config = dict(
    hop_length=160,
    input='log_mel',
    codebook_size=256,
    mask_prob=0.08,
    depths=[2, 2, 6, 2],
    stem='single',
    beta2=0.95,
    beta1=0.9,
    precondition_frequency=50,
    max_precond_dim=1024,
    merge_dims=True,
    steps=15200,
    batch_size=256,
)
Rows from block 9, named by matrix and row number. Rows with one number belong to one channel. Each number is 128 + 32 x the weight over its row's rms, rounded and kept within 0 to 255. All counts start at 0. Numbers have three digits each. After the name is the row's rms in percent of the matrix's.
# convs0: first width-11 conv (model.blocks.9.convs.0.weight, 128x128x11), inputs 70-74, a 11 kernel for each
# convs1: second width-11 conv (model.blocks.9.convs.1.weight, 128x128x11, transposed), outputs 70-74, a 11 kernel for each
convs0.11 096:140111106130169178168121095130072122140131131102134139125162098111110155108125100153114139133114138086186125123159151165164109139115144168101161109130143153156171097
convs0.12 091:101171152140155091104150122108126191206088115146126094129164129127097097125134116193086137150152193127075093165137117107152135106164112162117122147115170206167123113
convs0.13 100:118129164169098169107104116146079179094160134136144118134112085113122134141046162103143165180130133080077121142157116117161181172178141153139134111156205128097098110
convs0.14 103:141127123083125116137101129139178146127171120057116079126103101136196112142123116121138136169155143122124167123173119137041165117066162140144123101086144169150127101
convs0.15 099:128086139134164198149089108126080123097180166120120117072077145198128128134134108115122154177109123171126196151154169097096093133089107150133074126094152028117097102
convs0.16 101:145100132160131155155137179106110127139134204108181101109113127116094135116165131087108109083136177119150048135080067125120137095131101139139167127128184105091109146
convs0.17 101:195123123096125166140077137145140118123174100094088135120122123170123105121174120129110176099094145123085147155139142150145140139108069094135161092146116105115060116
convs0.18 104:117118151151160156174141152149141079097137151119117117141098100135111158132166186161174166112125118094164099154131144106115150152180057131089118143187101101139128132
convs0.19 097:067132143156147126120168129115115191174131093084177186126114150112121131087093128164155129131159187125129101076126147112125133166139130155112163107052102137158101087
convs0.20 105:171129143104179141155108138140127135095089102196119095151118109143121132078173100174180119139094110201160115133170125158149086124178167123141144163164123081178161083
convs0.21 103:177192088114097162133151148118150115167152147158090103093178145168128157154112120150121136142147105108064117072109133140115130176109153166146141147085131101134140124
convs0.22 090:141108087075135162170114150134108072152117122128122161071143168170121121104140112148116107121131166148086112185139129151166119190200153188111089129114140063132071140
convs0.23 097:077183127127101129140127116174163179067159158073117147138204143094152126143095131100193125140136120133186137128114106117199172124171115104135083126136162188113165076
convs0.24 101:084129126126161105137127147130105140157161093092125141150133121108127160129148139141121118138117110184079121139116124147144136127166166196178073107104115072148073131
convs0.25 096:114152108126110145109083113094138098128116087134167185106137193109139099138074161171112102158154184137086101150141154077136096147178108096122102146133075159140153178
convs0.26 096:094159100128142099167122124127145106143109101114092121168193101121209131138157092144146189144166151061202221116137145142135108089131128170144129097110170137145181119
convs0.27 105:112133125125184139129125107076079117098171083171159155107088101114131102079109119131074115105096109119075037130146098185170116116173144070151145038127128133146131137
convs0.28 093:124132147137086136129193132122140083158162100139087165143153167124145143127111186124168128106116123121150189187151161223121096081193060152191153129157129152120116162
convs0.29 097:106148140142109134147133095116191152120115073111134165154136186149081137108053147100158132139119160103097048137088159129121122177100076138148079127148154100145131141
convs0.30 094:184131192128167128057126114140087072104118169132085107083067040183070085113125116164111153098183152108128132152070095139133124130091153098112049200130098114138131184
convs0.31 093:155097094147145157113163057112130090183193116110134071167147175134111080118164144146154101109134111097134211123112104190045162099106117113174143186113105084127110192
convs0.32 098:117166153084140139088122124111114143170103091117126166172081086151075146113161110122113128107122108148120149104163124081076146068097074131109149097172078121071176137
convs0.33 099:113128179117139138144200096150108092130192081173117148109141171161081154158140134126118124105143081138108092096152172128077119130115083085120150155052135078120101191
convs0.34 100:219137217139153174133127144117165133091138148144139112192159139139117147157159149147132116155161205114084146114068202132146132127114131174128172136122153137174108128
convs0.35 101:149086101137133134126168067115174135131096116100127125122109142230110167072104088084142144088152083175112107180113155103194095180098128121118067165068132174110100154
convs0.36 102:178117125120137098057096130064104172121112152083142150060116143136131114123122134090123157152158144248125149131113185122110115162079136081054132131144137136072109118
convs0.37 100:163110181119093136180122171067072170169138087123149144147164093193071168115119157134154188149139141160088150090139172119148120121116080137085158145078127136127122123
convs0.38 100:137149141169135222150176070121163156119100163117078066082112102157154082151133129161120112150154187122110148133110117108114165133089125145110193106112160107193156125
convs0.39 096:102144135136194123142107115116117145164179098138103112141105117152111164156148134082137145142172115108139165156101134080166145127158117142089137152071126102061162097
convs0.40 095:097143122147107155116137163059117141066095107152173091142143127146102136108140129170084130180125126198164143111154185136125114165120135098100134141069080095141125108
convs0.41 104:116166134131091125135156119152109075157144142100128104152059135153138115104155107120141129089141118107137152091132147163165176112158172021115121119142097139169113159
convs0.42 093:121153134159147181148070134123122050183094086094139112085148136132158145138151144211144132154111116142164098168081193128147127042212092104138150164124157108134152179
convs0.43 104:203092167129122167158123123125119137140051094059145051114142131145118144143144118136133115137098188135135127100127165127120072134090162156126199119072089123118111105
convs0.44 100:103150102119122185157149125118132186108118086110126081122078076173157159084179111132094106158094142103155069098147072167161125119123103107143128129117077096101108111
convs0.45 103:146101131171140170134133196115196157144117116111082120157129110167150129072130131138129155124133155079110129084062171116114148160082139132181110113107126154145076180
convs0.46 097:126152172182097117096153123119135139171171157107118155164154168083088092165114140149152111116159131152130093098122155126148128087075045108130153156127138042099075122
convs0.47 106:114130132097100128119115089095114125106143088193125101154059110139049103131104118114114117167173155155092116058111132100105130147109120129122089119127088071108068102
convs0.48 099:145144116148141133231133157100108147138198182134146100168088091171108119103094147144075065105144169142098120127079090111125129185151092134101067106123184128128127121
convs0.49 100:160113122206132136147122125165125090146155148123149067100170190074151117106138163112149177171157130086082058171123120063102103112088150195134103152101122162101128135
convs0.50 094:162107136144128122137070136151111172130146124114117109129149156202133126121134149125113110128181128053166157076093153100128121109137085107093118106100106155123140191
convs0.51 094:121073107115078089057043082136137112148121141132168133181036123126079090118109174136128116140101081176059108180100125123099112104088105117137105161127164120142114132
convs0.52 091:147102178128152162186183163129136110115137145131144129116136161158181088159169136137144144171143135126076116171112141170121107151188043160162137128139120154150106130
convs0.53 106:092135141118114158154160109183113098117102128080093149091149079139203123126159213160098130107124128067130145112169130078115119159112173156129096165161143138128119101
convs0.54 100:161151145133121149112119117087097089096116184088113113130072138102102116179076115150158106160123179125146172144154101094129102127118090128120149110147124119129140096
convs0.55 101:121106114142135174118111110104127212098129099107091110106095092092115146141162128136140178144127138124132124102200122074095065054058183160141123150072142072138136157
convs0.56 101:099119105118135152137169159140170154096124117116115125108173098142146118163142171107161101144157128189131082122148138125142121109092190119164126152157154109103184148
convs0.57 102:113126132147160112138109131112085210105120089119102101104108116102088134112107109067115133114127122143121157144075155095060073122101138127088178146173098071129115125
convs0.58 097:172103107169100114132148175131107108126145143114143144082097215160110138142194137084129092134118102169100168142137121147146070138116124114100162162110126124169116138
convs0.59 103:127168138124121135129123126069126155133120142120228174076118108078110114159153138089127156160132117120051129207108034161111149117094092141166183131150171140140167116
convs0.60 111:130169097129127126133150174104097152173152152088098132107077118138114129152118146179114117103161142172134055087097166121176126162075108127184169110089189101095160094
convs0.61 100:138128182173125131144117135143120176045147134083152159129134112201109131118145183149148115114110094113119134120125115103066121125204095069120193141154196136175089089
convs0.62 101:125114177087164107126105106111108129109125145145095092134098088189167121160130107124114124132138118114094147104153140135106132115115106076172140122093088152078143145
convs0.63 099:132120102138154118137065109110138220178151079068173081177146104133143135150171158140140147106149101129056130097096100079111144145142180089076111102107158111144090104
convs0.64 097:179147112122090161127149178133113137187161104120110127154119170183157100150115116124103158164142092125116109146129072152122178044041086097070049165132176130084123164
convs0.65 096:135167098127146108104127118104151147107165149131121147167134184109156140143122118151162157158165107162089126160117117051095095133146059090146173128124101109100079067
convs0.66 102:177159119185163108160117105164092106121122103132109179126146075120115148156115125111119142152173121064141136150089127148087122053077092176153130095152079176087148118
convs0.67 100:130125143147127145146133120115132129156203184100113127157142185138164097142121102097137193128118113137122120165197087103119127130174163153188102114162150120121127116
convs0.68 102:121174184154142102060134106149134173104083140141075107163133131076091091165169159147147162149085149090122094104143096150086079120124164113172156071132083125096087113
convs0.69 099:159126071148141110109147150131131091090171135153132104136135072123106130110139142121141158185152123102091123091049097120141126139126155071101102104152146118149112115
convs0.70 096:205096116135150159092144097077111184090129078100143147220122147155165060128118132174150173091147161202105144160142145094114162154146112117134086131096146181158159209
convs0.71 102:101144087115121137130121168127172144107046108161151079128114194157118064133094097057137144085094177100118128146164094103148068120169091062163131115136135159145100143
convs0.72 097:078106128102097111123184136100125086148082149110184118058139139172109141145110159154110166119110167113159181153117104134144168105151105124082154158168102108108150124
convs0.73 096:124116127148128146146131123141110132149224098127180161105134100138119151158147105115092085109131158216177088095075164139078160094133157101127171167104142172071062090
convs0.74 099:115135140111135136078157166167188135106144132130159156152125160130141137118164105182122169134103141103143140152167143128116183106148161147102161133142106170069165139
convs0.75 101:113139090139114150127160096130117103176137152109167102143149084170135109129086091077061087143077167121103165085100189136125140112087110130122073103131084187144199082
convs0.76 100:108131087153165097180141137117104101079113136095081135158158105084202122133129137120117172125120114163086095126120146122147068091163071111082079092117131157122107120
convs0.77 101:144167078123106189084160108101112111152122203140113109180120157082149126123090127126135133157160113155178124164131170180112133144127102153190076163131121146114085179
convs0.78 098:133128125110098175135127151144120205158069115122177139152125137113164103097183118086135128104150141112125151190114174105123097152145090157119136153114101098164095158
convs0.79 099:109085146187182178124136095145124165162237110117079086109148126134126170085108090122119138136132107086092144162120089166116103139160072192183124108164142147117147153
convs0.80 102:157125145114092085149097155139158148089158160127115129159096176111053116113119143129142147114092098075170104148085126111118139084076123169173069140191125146150155137
convs0.81 106:123210175093136139095159096121179153111139106117126138180112146179107146118166140072128110130126122115139102089130167133132145161186102157109121150112123166128123137
convs0.82 101:112113157095105103120111120167116073178130166146147154116078051149120107112127070113139155130129140162182156151182089149152096139147145114143090181134128123068069107
convs0.83 093:130145128103160200087149153176145179118106156155136176096175144148162137140055137105176131131143114147117089127181130092139143103138122175124094119101138123089075139
convs0.84 097:142155124162126151114184129181163164081183156107037131101095062101109081091107173156131167159115212097100125101175138181117129095083112114080068135166120129235153108
convs0.85 094:107149114147136148118134097133126125141109120135137167102141167094116115125131130154129119139188110067171074112142156147115134147117126145180173064135123215157111107
convs0.86 106:190096145110165145116110160160181114134138144158111100129108108115075127143070156137203161137150135124124110172142081146121091111108116218165082093141171167105109128
convs0.87 104:106129106155155106168169098119037083135171139140116087085115144107160062174097126155116163130125127109078166114133045132159189138171176142110106083116082149170112094
convs0.88 097:169096069185087056116103117152161105100156092172183193108090178101127130121130114115180096160175142111163155050148150171104105178054132130117127111101152141152087079
convs0.89 099:102141136144094121173134099148154158102068102106146102110144141162120133127163079142173133174140076102144174194134185141149122145200099128074140113160088174167078167
convs0.90 105:134121129104151096140101083152104103115160138107110183135132125111113130077088112167192131137119124125188121145112095156116123157160061174115104156111074181087115158
convs0.91 102:106161112142138144148118093134100092152101101107130142162139084117112113132104113099196169160156080051148148171122097118091104138092153117102103141112122143120078142
convs0.92 097:132166118138111134155160147215159169149089159122121160146154115149109113133167146127153151121129154114179164132111134128112125122107131125138117085119125123162100079
convs0.93 091:133214191104163158131113120091115137110163112136085134066108139146115137122093131142163116109116188116164164110180127152126104108130110100137159126174125146170130131
convs0.94 103:153117146072105162147131128153159130097199112132154146088082171149128094122098140192092141102114124140066117122122178160126157160072089153132097090091108111118155063
convs0.95 100:101118141153138175145150130095168125149142114162051133155113173064113089172152087145141102086139140173128121195099059119098145174071101113156124128131184122191177132
convs0.96 110:136166136149137135140165142192166168127187159135142159163078137101117114142122157121129151151134169154165120152113155146134158089179123144136077096147088135116097087
convs0.97 100:117153148116098136140135154161111083143108133130106100156143119097078133094134112136131128148166114142130104108131137163152148182135124130101089090102124132065138196
convs0.98 098:122121118096101082119106099122170128133141145091116064169125145088104144178137150128086113160049124147157107125119112100140130099144124104153096111078055196107140128
convs0.99 096:174106109208116146123121128070149177101147045115072113152159137038152138121118120147117128161201116146151114123157150129090129136174151187070100161151125148126106077
convs0.100 103:136153104146139134093122153106104174119114143087091124092081177126115112149163112134143113152148135156091155098090109126142136122171163090085154103157114216059137126
convs0.101 103:167210178102134113131093155137133148132112124075184130133124145146178113127153081129138116174142194115108105104133173156147152110104118103110132122098098194141170096
convs0.102 102:101135132090113157123114128111130122168089141194174101090095165169128101145158131126116121102110058059169181127138074165157131101136098131103118136100135104128147093
convs0.103 096:123131166137123153060170140157149150089115058122079126207162121103148124120108149137163154142177166160101194147138083136140123159138127135092084115113079135089097127
convs0.104 101:138127141127141054133133074081086076156108165135064060219081095137100195093176164155162122091100112126127124114146160198144153095073104120125122165143117085146133084
convs0.105 102:138163181182160121132154177147176139090142156181132121169171144129093068106197132109159128133128121138074162125157165164098091155106149159119056127081149112228119122
convs0.106 102:107125135082169166143107139113123127144135140158050145121100156155140156108115140128112138147170095183144159164141156197112072124078115080170126113126159137239149138
convs0.107 102:168151124098149163115132112125126125151120139144091103093164141114172140082087141143140102141122146177123165116071133161110136129104108175181149174117135106126098109
convs0.108 108:076129122107158139129135152146121148117149085101170104255193093131131087116146174158135138143094144112098121109098141103142155096148119111137109126120101130165070135
convs0.109 098:064177197128123132118132148215132157072146105139117108127238102144128111166148150134105100161182108105113111103156111135176123132084077104097100066144163086129157123
convs0.110 104:185142171067110105106100201139122074117137125143128165143139133075093128076158115122146132106172131112174039182098095086083136120137082112116102119086129118147182133
convs0.111 105:127081161099157151147130116086106090104164121119125172101114139137137166086145193115154132152130114163189133221169099208140099118125153152039137113075073148202173077
convs0.112 101:126156185144217137181123148111113150096178124177137106171151101114104054208126139134136117128200136078120085148112097168186141122119057152116162106120129119054128179
convs0.113 101:170125095187130139073128135174096078115163133143118156133149128107123080117161122139146129159130154157113200121121175109099034179100048093165146177091139104170150115
convs0.114 090:157163115176132199128185139127124156200172118109144107057161143187174157166127124139143156149199097156113162107072134139170147152084140172159160090144107118129172139
convs0.115 098:104142109203130149138118135081132140117124114111126177180083078168120149108096147147120097157128094066151061137091085109137123099085189129101075136067187161158145201
convs0.116 098:114140129120122095103166207113142076121143100092112123102138150079139158123175159110177148153139148106127111130133094114149096124126175094117112101146149083163144174
convs0.117 103:103128095170164101145097125165136123137107077132136115157131100089138135091136145116132103127127132136120165122105104157098102123126146109064155175109089109160117076
convs0.118 093:090120115196135191119068133094138182129154126092119039166145238163130160106138100127145103105132111148141096157080095105103108130061191147115122117144131080129071072
convs0.119 096:071131139168127103142123149096117128099105102161150143148122091195156126155133117144118135128113161117104167114126146049165150071128121054099133143104158143080089161
convs0.120 097:132119161159153100146105116123121113111173161109138163056133191184167133167129101119116135129150128176198134098157100099129080098146135123164107112086086120133126095
convs1.11 098:123117166086104146056141125152089093139156103096127099122184106244118108074174150087155132152101127095129145065076146114074146136123119116139121103165092133135155119
convs1.12 093:142133164090165088075107128166125123134122091099153142080128143118160153169137167152098158158175119111142093089130116130155111156116187111171110139129070080143171083
convs1.13 097:169116122163109136126168125082090069181116110130161100104128163157143097098155131135169144154123140103051103113133149114139158145167186126097113078126066150139148164
convs1.14 102:130090089147126135115115143111105109150073060151143079152160107178159132112117146091098140080092158136131114147065118153105095104055154132124113143097168069066121142
convs1.15 103:118153128137193206142115161135125114149152098163132174129159077148102156114084101093102128117140155089101162156147136136157184115149074117166177134120176144079148120
convs1.16 102:113080118155148149143147095183152142107093155099139093144073144121116175167131165098168141110088080137131164193106081139105092157101137189116113089167156131094077083
convs1.17 102:121121124127129134150102166132104055090157172085204134184148099166087163077063178210081076065137090149081112138098111133144117190077094100112117030106140140151107124
convs1.18 100:081099082105092109135108073149153168138140118105180179115115088122132153125126127138090151115092172121112178077160136181129133084046100175112114094130118135099172135
convs1.19 097:163105141153152088137147140161125116109094091143090088093114127161128133079159106190123120158088120167117141176178122078096120181149173122126162103113150107160129114
convs1.20 099:165099117104085141099136077162101109137182104098117123103132186117176108119088099094162087176154078137140186194052138175085137106116180125144114081147152111112126132
convs1.21 103:110069132102109105160141094122121135088163144119146159104142146119133086116129115109115103119084127117083126139124120113164097135098184150154141080169063107170096125
convs1.22 096:162141147134140127139144112130094135043071135151142075176147132126116133160142111140133136099093091179091170126107114107146181110088104135121162097167116131118161116
convs1.23 096:149118084140118154162129139149159149125137094140139125132175068189165103166126052182114159126134176091163181093182134148151109109158147165099131124139075183113142136
convs1.24 099:164088152080129139143137126207119144106160148146107139116103122086124112095060138121119157104128147145108176085131145132093148181063107149109177115121127146159088148
convs1.25 099:148140160072147100097165073148193175157086115143101128116119151133172174127170082116173138206141124081133173112140117113098113119110102177092094150131089116113140116
convs1.26 096:120156096123149096119103104170086137044109107086116088139107103135173163151118124105138094062127172164101161118159086152066156168117118140132086173154165144151136107
convs1.27 105:138148112131149137105131117156114151125134146197148064106121116145149106096126184126104096142158125087102132172166142149146151114141121080122089133114199112095154088
convs1.28 101:111191109127136155119120166172200120158100192072099164171187073094166136125094078145209179088141195189105122119111118139164121148079066151134147111099107124106145085
convs1.29 096:143183150094129144112146131088180146127169136138091131154112124181160143166106104142147125119124135163103125049156161109029219156143093144083164185120160168137141118
convs1.30 097:097154130146100113142108131124150110143100110178122163158186204140121107175139120177104124109109162080137149159141155173147124150107061200139124163118065090163072177
convs1.31 091:102080091135125139126102134166128133080114106045162136172130150100118192182084118110103098090100177115102129124135139144129110186092175182051105153101093132098121137
convs1.32 098:141129171143161151117137134079157067129171072096162189092125172102134097179127098120102158134157171109170152148152160125084124119102155144150083132121127149191056129
convs1.33 106:161116137133154172124110155055091141141099184049153065118139138133156126095120201071126153118120159169132161106095129149135129094075117125092103093205163094132125117
convs1.34 103:123138131120193126141112082062130136228160115186117175214092088177094079091100156152091123153112210106145098054123165135112047146093175133183123179103161128121113113
convs1.35 098:071130132120154150195088121162128190000216175116110105147134122165069105137066116159115156197051135181073137148132229105149149207128131155115135102118163151126184128
convs1.36 104:140090181100113133130137105180148145112170187108121145107121050160104137160051129112127083118128100161165067132140113105128115108093093113136086127139090177118119146
convs1.37 099:107191120120181177116140142135131156132154061167051129161130122187118149100062131158172147158110142172161153099106124161142125116156153111155120117094178119227090179
convs1.38 097:132141096114165115138110146086145165113153115147108088119140163138136082161121102141127077127139125141114134156163185122086111085094123108187160161177155132147127128
convs1.39 100:159092112157133144132132110132092124127169111119184122113091095138129080138124130203078161136102079154095171104110112118170126092112116116119109107125130142166124066
convs1.40 096:112106159108136164101110139113154149186152141153179170139199109076156115202126119181148099120113129177205131164210118129141113118123139149097110136091180164143169123
convs1.41 099:176157121116147136135103134057101072159137151125137144132154130169140165137098093189069147142137145052156101094165159114130135163169131113098123169139163153140147120
convs1.42 097:137065134129106119111148120089100177110105142092178158156154105117084141127087105128123141098097179100160100094117053106114108078145100045125175118088096147097166125
convs1.43 105:145053081107109105063167102109163123093193078172163135130106115119161163140132117097136061131073181123103146104154148182122147103079101080092108182169160121120096061
convs1.44 098:113142092138144119141115148135113075156158144178126121123145159062150114139103151089163105121104137064135123164103138143145065113178175082081140110120194121132135105
convs1.45 105:114086110137186132128129144130147115135106176092105112124130103090129095127109147119161153186095202161074119137167106142188090092139137125178118190077097125123064131
convs1.46 101:132149106138105096148112078097122145095099087186113132169167193089124143097193138138123116149179091171127129116135113133171129113106053156115127140063142093159117130
convs1.47 101:133117126138128138087119131142112157130100159109076110184072154107119164154113158119072151134109108140082120117165097136136111134144084164135123109096140160061094080
convs1.48 101:111157147120091121122103141137089072163121140154175082114062151092139135128131164145165139146125108124139173111130186127137148144183095071113112152149158144181088185
convs1.49 097:113213130050097114118137113138147168095175116129117155129168126126146125107093097118122116142126128122135133137125088160132177159118167109107150154081084118103152101
convs1.50 098:118101166128140141107091107112066110104123117098201136107193205116131093124108130179123055123109151059119109088112117178174080050124097083120142157106129130173133192
convs1.51 101:131152158147138118141172154195117138159110164126127146163087071210168123174146145124123159145139186105139151169136113163076130110085188101120122160119141088109088088
convs1.52 098:102114108086092112072154151074121085140178150167134068104069144194136140144089103123080138100123120098117160116150109076151160121127121063151066155117205160131187145
convs1.53 110:110145165168149102188124146150101129131122136112116102172082154175073089163145092106150109116114153112123123154061115166074156149128146121135154103097113129073141079
convs1.54 101:149093109156100125113079139132154089162113148127147181109100200141199165117117139178117125112099150130100164111148106135094153152149136102108142169114117096134105119
convs1.55 100:081147115137165147139146136101139159101140050128180099126140064138109068144103189089138131119098165132126212155169110094140171113129128020134136125180124151132202125
convs1.56 097:117100107113104168118123138184110126120094086168105128092164123148131139151091108113129109141129050114108119106095118142109162113138132179132116140136129097176167166
convs1.57 097:100166144083187142167195129136141141168132102138141101103096087080136119106166181113159188152154204153165112144075127099126102126137118200121152134112084090115158177
convs1.58 096:124110167182101142127131125141118185109067147118127147144120212141133102132111129133148126131123152104143160172145144107182117100106135075148176089167135101122167090
convs1.59 109:163130121110193140102147090132192081162068162173096128127077128162218114121182122149150112139118134191134108108174097073186104120136171110120179137057151175124123123
convs1.60 111:127129103163104129134122094100167137114122172086173144138190112171150109152140128158104121082150090146148132169189092153079171160007198110094094115106112134163160158
convs1.61 100:079154098128121147129149131094138055106140108191109089184154099111157098118146134087179108084106120065080126175152102172168141093164112084130163117119131149123171125
convs1.62 103:138123161126120176136123120098136138195171130167132148108117155141126145122114138132110128111115184180139133169122084135118196137178155105131077116149122176096163129
convs1.63 092:081140116204137138115152098138187178126121080191104162141100113084126112157118124175159119117101121143146086155140094090115171053192152188110154153121151126158132084
convs1.64 102:075110145127110175125155141107116085111162141141101123156110120149126085111146119113106125082139129154067105136159129105149160100144163125135153086130135138110135065
convs1.65 097:095103146171112183092096148108060118086101138165113138137178110156137136108112080140095110144104146109152160162160132054129148129038107171130178084107100129123092145
convs1.66 102:173153107150102155084106201122124127207109147076143206086129099129137128088145132156113157117158155163151135164147125116154087127099110109118173146206169119044097094
convs1.67 101:153111177115142157166169147109130122128155113121184157152111161156130153122106145127091158096108106134135121103106161162149142184150150087051160078068122189129114184
convs1.68 100:129103126113137102156171163099164096105152140096128087128147105089115123079110096149062182180072121186106117116098144126193097058087177157120103136104180124091106104
convs1.69 098:112196150164123153148141181121093073065093119119120136166101105144129079106110063175146074136152112102127136171125164157125119124155143159134113163176111089121091163
convs1.70 100:118126145098118154150135134153105159075106162139184091080070058114177155138118077113068141161134143110141140129205165124091118156158114107133070112156119140140145172
convs1.71 105:122115149112102125087145125142114132201049108114151069123153089120108114122153090123119141143119091101154116102093160101077161176127162114141078102124101140139117081
convs1.72 097:097143101140145114138114117154150129072149129120130156137142095121132160157122168194122165058073134094126134104106160138141173134164089162091143107103116139088143136
convs1.73 098:150161144110158104108155063147156118064102087165153117107111194108118158089130099156088091126156105096096087184119148154205134170056144172106114165093108123075148113
convs1.74 098:130055108122144184114159126144105131173159128082190114145141119117181134133109089161112144110188124166169118112173189071119144055137083084160104192140123136117111223
convs1.75 105:123113114165060156140175165145137117069167173111136061167136125136068089138190149137117133126099113133053141102058121113109119108138057133125128136165118121105124132
convs1.76 101:127077153142064085114194117114138127155105127093127113120159126107144154124149174092125125130159128106132110068140161104118139176113137120120158098181128152191124127
convs1.77 101:156112089087131098139153116108109159111179123103158112055096111169125092118195108092126148117118144074105116102084117141144095077119129181125123204142112120087168114
convs1.78 097:152100139157135124176118104141088176146075147202140146194144128126143185093148078143117133177134148214097096138157102139095108092150096125152158167100126080155106125
convs1.79 105:102164102150157140158183074172102113110095099169149094129165034169112138129101165088166167104121089133121050077121133141111124164099219090117115216055150128129118153
convs1.80 093:147164097100134162166093145120134139135131171156120101141085100179193170116148094159158155121125182141143092124118147090101185140117085134113133113155190124101164091
convs1.81 099:135142105127167112142200109161064128176166171154086090104129131142102151159154155148140196111147158208135089089092048149176132096106099122118125080134165163089140105
convs1.82 105:107147128095088136095107102106103122135136113092120107150102131149146097150125114107140158110148119173063110117148173094145137190120096128171142203186104173151090113
convs1.83 094:099126126154072120175130096063174119149067096121146108198088177095109126111218109146150109112071172055149084139156112067147114112116121158105128136134196121154132144
convs1.84 097:155108149093137102097119130054103111130133098169183128119126136181089125111144181088153078146164160141107124110143113094080101077054085126167115146199156146110093136
convs1.85 097:121109161136095162103126135123113122157138121162112156135130163120139136183163105114096167175113139155142126111124104102123090167159101116134135185131102092104132126
convs1.86 106:159094128110110125122149100144092128132150132092085158083114139107093114130131065122103146143163161130174116110189087131144120117078081207129148171099120155118073126
convs1.87 101:123105134106146130129095128134114145137061140097152155078119166127097105155149133125110116141184119123086116040110151116131079155099175114132137129077177122123161159
convs1.88 104:150190142122135144123109144119078055161102178143106122082116073136101114103118128068123138119123141123153144154142147095168141123129120120136120118183157184186152157
convs1.89 100:154090134120193129063210163079127078147135101179173129160129121144192116101131108095144157115085117102124172160112124108071113141113096187165094145082113110146153109
convs1.90 107:139144163085126122138153153161207086129155109119077115088143130111196120132144099158111202163120116115166112137119140150113139094160088184090149114082126093113155159
convs1.91 103:119152115114125125124127131138119122098108152081111152123052190098115118082123108127127156122126103105091174151092146154144106130141158165142099117105155132176111113
convs1.92 092:151082115086096148154151132162134068161153111107154163105167164162083161130047146120088149152117106161156096128089140185145117149155143113158160120164107151191117112
convs1.93 096:128210188103111151065145098123171157111135131127157108142054150159145088135138125132131094143132106119158167110136129143116151120107088115138147158123143136141158153
convs1.94 102:135130132147113067113120112144126170117108137151187082099089186089068139180113165153158078177215186169074126125145117118177136186152123130112107121152156134094145126
convs1.95 102:154149160179077133173118102145141095168086111144094143146053167145093120148093135105135129142090142197104090188152143145096141148116233135154123122082116153066125125
convs1.96 100:092079084100097120086097090101148099159163149046159091150084169141124137108101054134082107140124077091148123115104128139141168177122072138112119125056099120073133162
convs1.97 098:135090141117087140096106143092100197086172090106171152074131193132121107122162112200169125203143200192130150100174105123138114108143105117161066167173180131136076163
convs1.98 093:098101122108160159151136136127154078146131121132136106127092168118166167192127128147138110139135207085187122142139187091111183130077145166156070177125122175129128127
convs1.99 099:107109122136113147170177111062107134133209174115080115136109143100110114135142135100135100169127112116076096158141156104127160119118114116059101124163122088151160113
convs1.100 099:130104133109164105144153147117115143073080139131118144062142127099163129144146074126126119141154122099085140185168132137124115144142186079159062136166121110181066108
convs1.101 099:130145140094153152158134146156179117168110129134133172147070124070161143131140129189102149129126185118137097151085176113136134132122107113173104089105083108125052165
convs1.102 098:086164094088150120083115143139132119146153129125135121138097146154134141103119167151112123149127096072183092111115183114180100111143142127129167101166140127128146114
convs1.103 091:098080098130123157152134126146115153104113113076141151155074045207112087068108087148141148143128171133139166131119180108146076165179143054145125143122118087095108102
convs1.104 096:122118118143094197111142093079088121113120116122157108140109222173150186110112144132129120084129123138160139113138132135134092088117162131138135188132094137098132114
convs1.105 102:114121124116156103146116146141132117131159181089119143125098133110072119097148123150134116096143126123186124104080090122157165124106140126122125100115097147051146128
convs1.106 100:159100152112120087106099143111163122112141199138113161134113090106162145135129128131143127133078103195100168126129138145095152058183108120113098129123193127132150142
convs1.107 099:140161126131131180136089149115127106170057157148145106185133084130071132159109121140147140144145138133135191133145142135125061066120101130112128162145141142145035136
convs1.108 103:071115103103114115110129067169110160055058110100083147160133199114140136083090116112126101114120104105118174144159164132154131144127144204066136107109149084135168195
convs1.109 098:154116105058108139151162135111170076128170154117149162162091160110103122131126138137095112184164120140119108133152106103161104108077156149121079079091100123094136149
convs1.110 100:080154103196109126144131100135124115144101099095162126187122114150112110114147141132200130113165145151156087129152120170111119059096137095107182103165147147177053173
convs1.111 100:117166130158140137126129173122162091085102117082184094129106146146127107086166129113109107107076135159123151135102140142134077084112124174091093173163087158177139110
convs1.112 104:145119137160153139101086100122135170112197117122168183136100123129154061158125164130130103130123123156089163127109105132157130149136087229086072176136105179145141127
convs1.113 096:132084126122143156075126161112129159140149203146051132118183156136110153109135118157114143175114172174053169093173077106129134129080126043083103082062095101127146148
convs1.114 092:129123101158167143102128169158168169135024101136096081087104099120133145091114187144117144083109102108123122082127146151141123105141117111071086121148135135176154174
convs1.115 104:141194134107163132137107066159174125086121162168100171116113166121122150156108143188092119131120090130129163172148128140130114150137137227146159099117088175122128122
convs1.116 100:122116123135100095132161157126123128250115079115154111143165105128148158112140141053168097106155117114176130133102122085149140123200133060049130123130172070071105164
convs1.117 101:105148171112146108069093084089100071139185076137184112153159122122145126139111175107166123075110143114144178145148125101080124157110096121136141103145089104153184063
convs1.118 096:127090122143113174107188128109117114120140111121104151148090143096185184150145147146113135136135101125114158084159137158157157147108093182077132132116102129100136159
convs1.119 101:112214106106114127143113125088145194136131147131148117125109176072116090091113128134131106096071130186139131150100091173113129152166091128157124102137141152092145208
convs1.120 101:161132115134123124105137119118094126150140180138118151145146125114117107121108114094164105104157172182114127096082093123101074111113112109127107159106152118135073141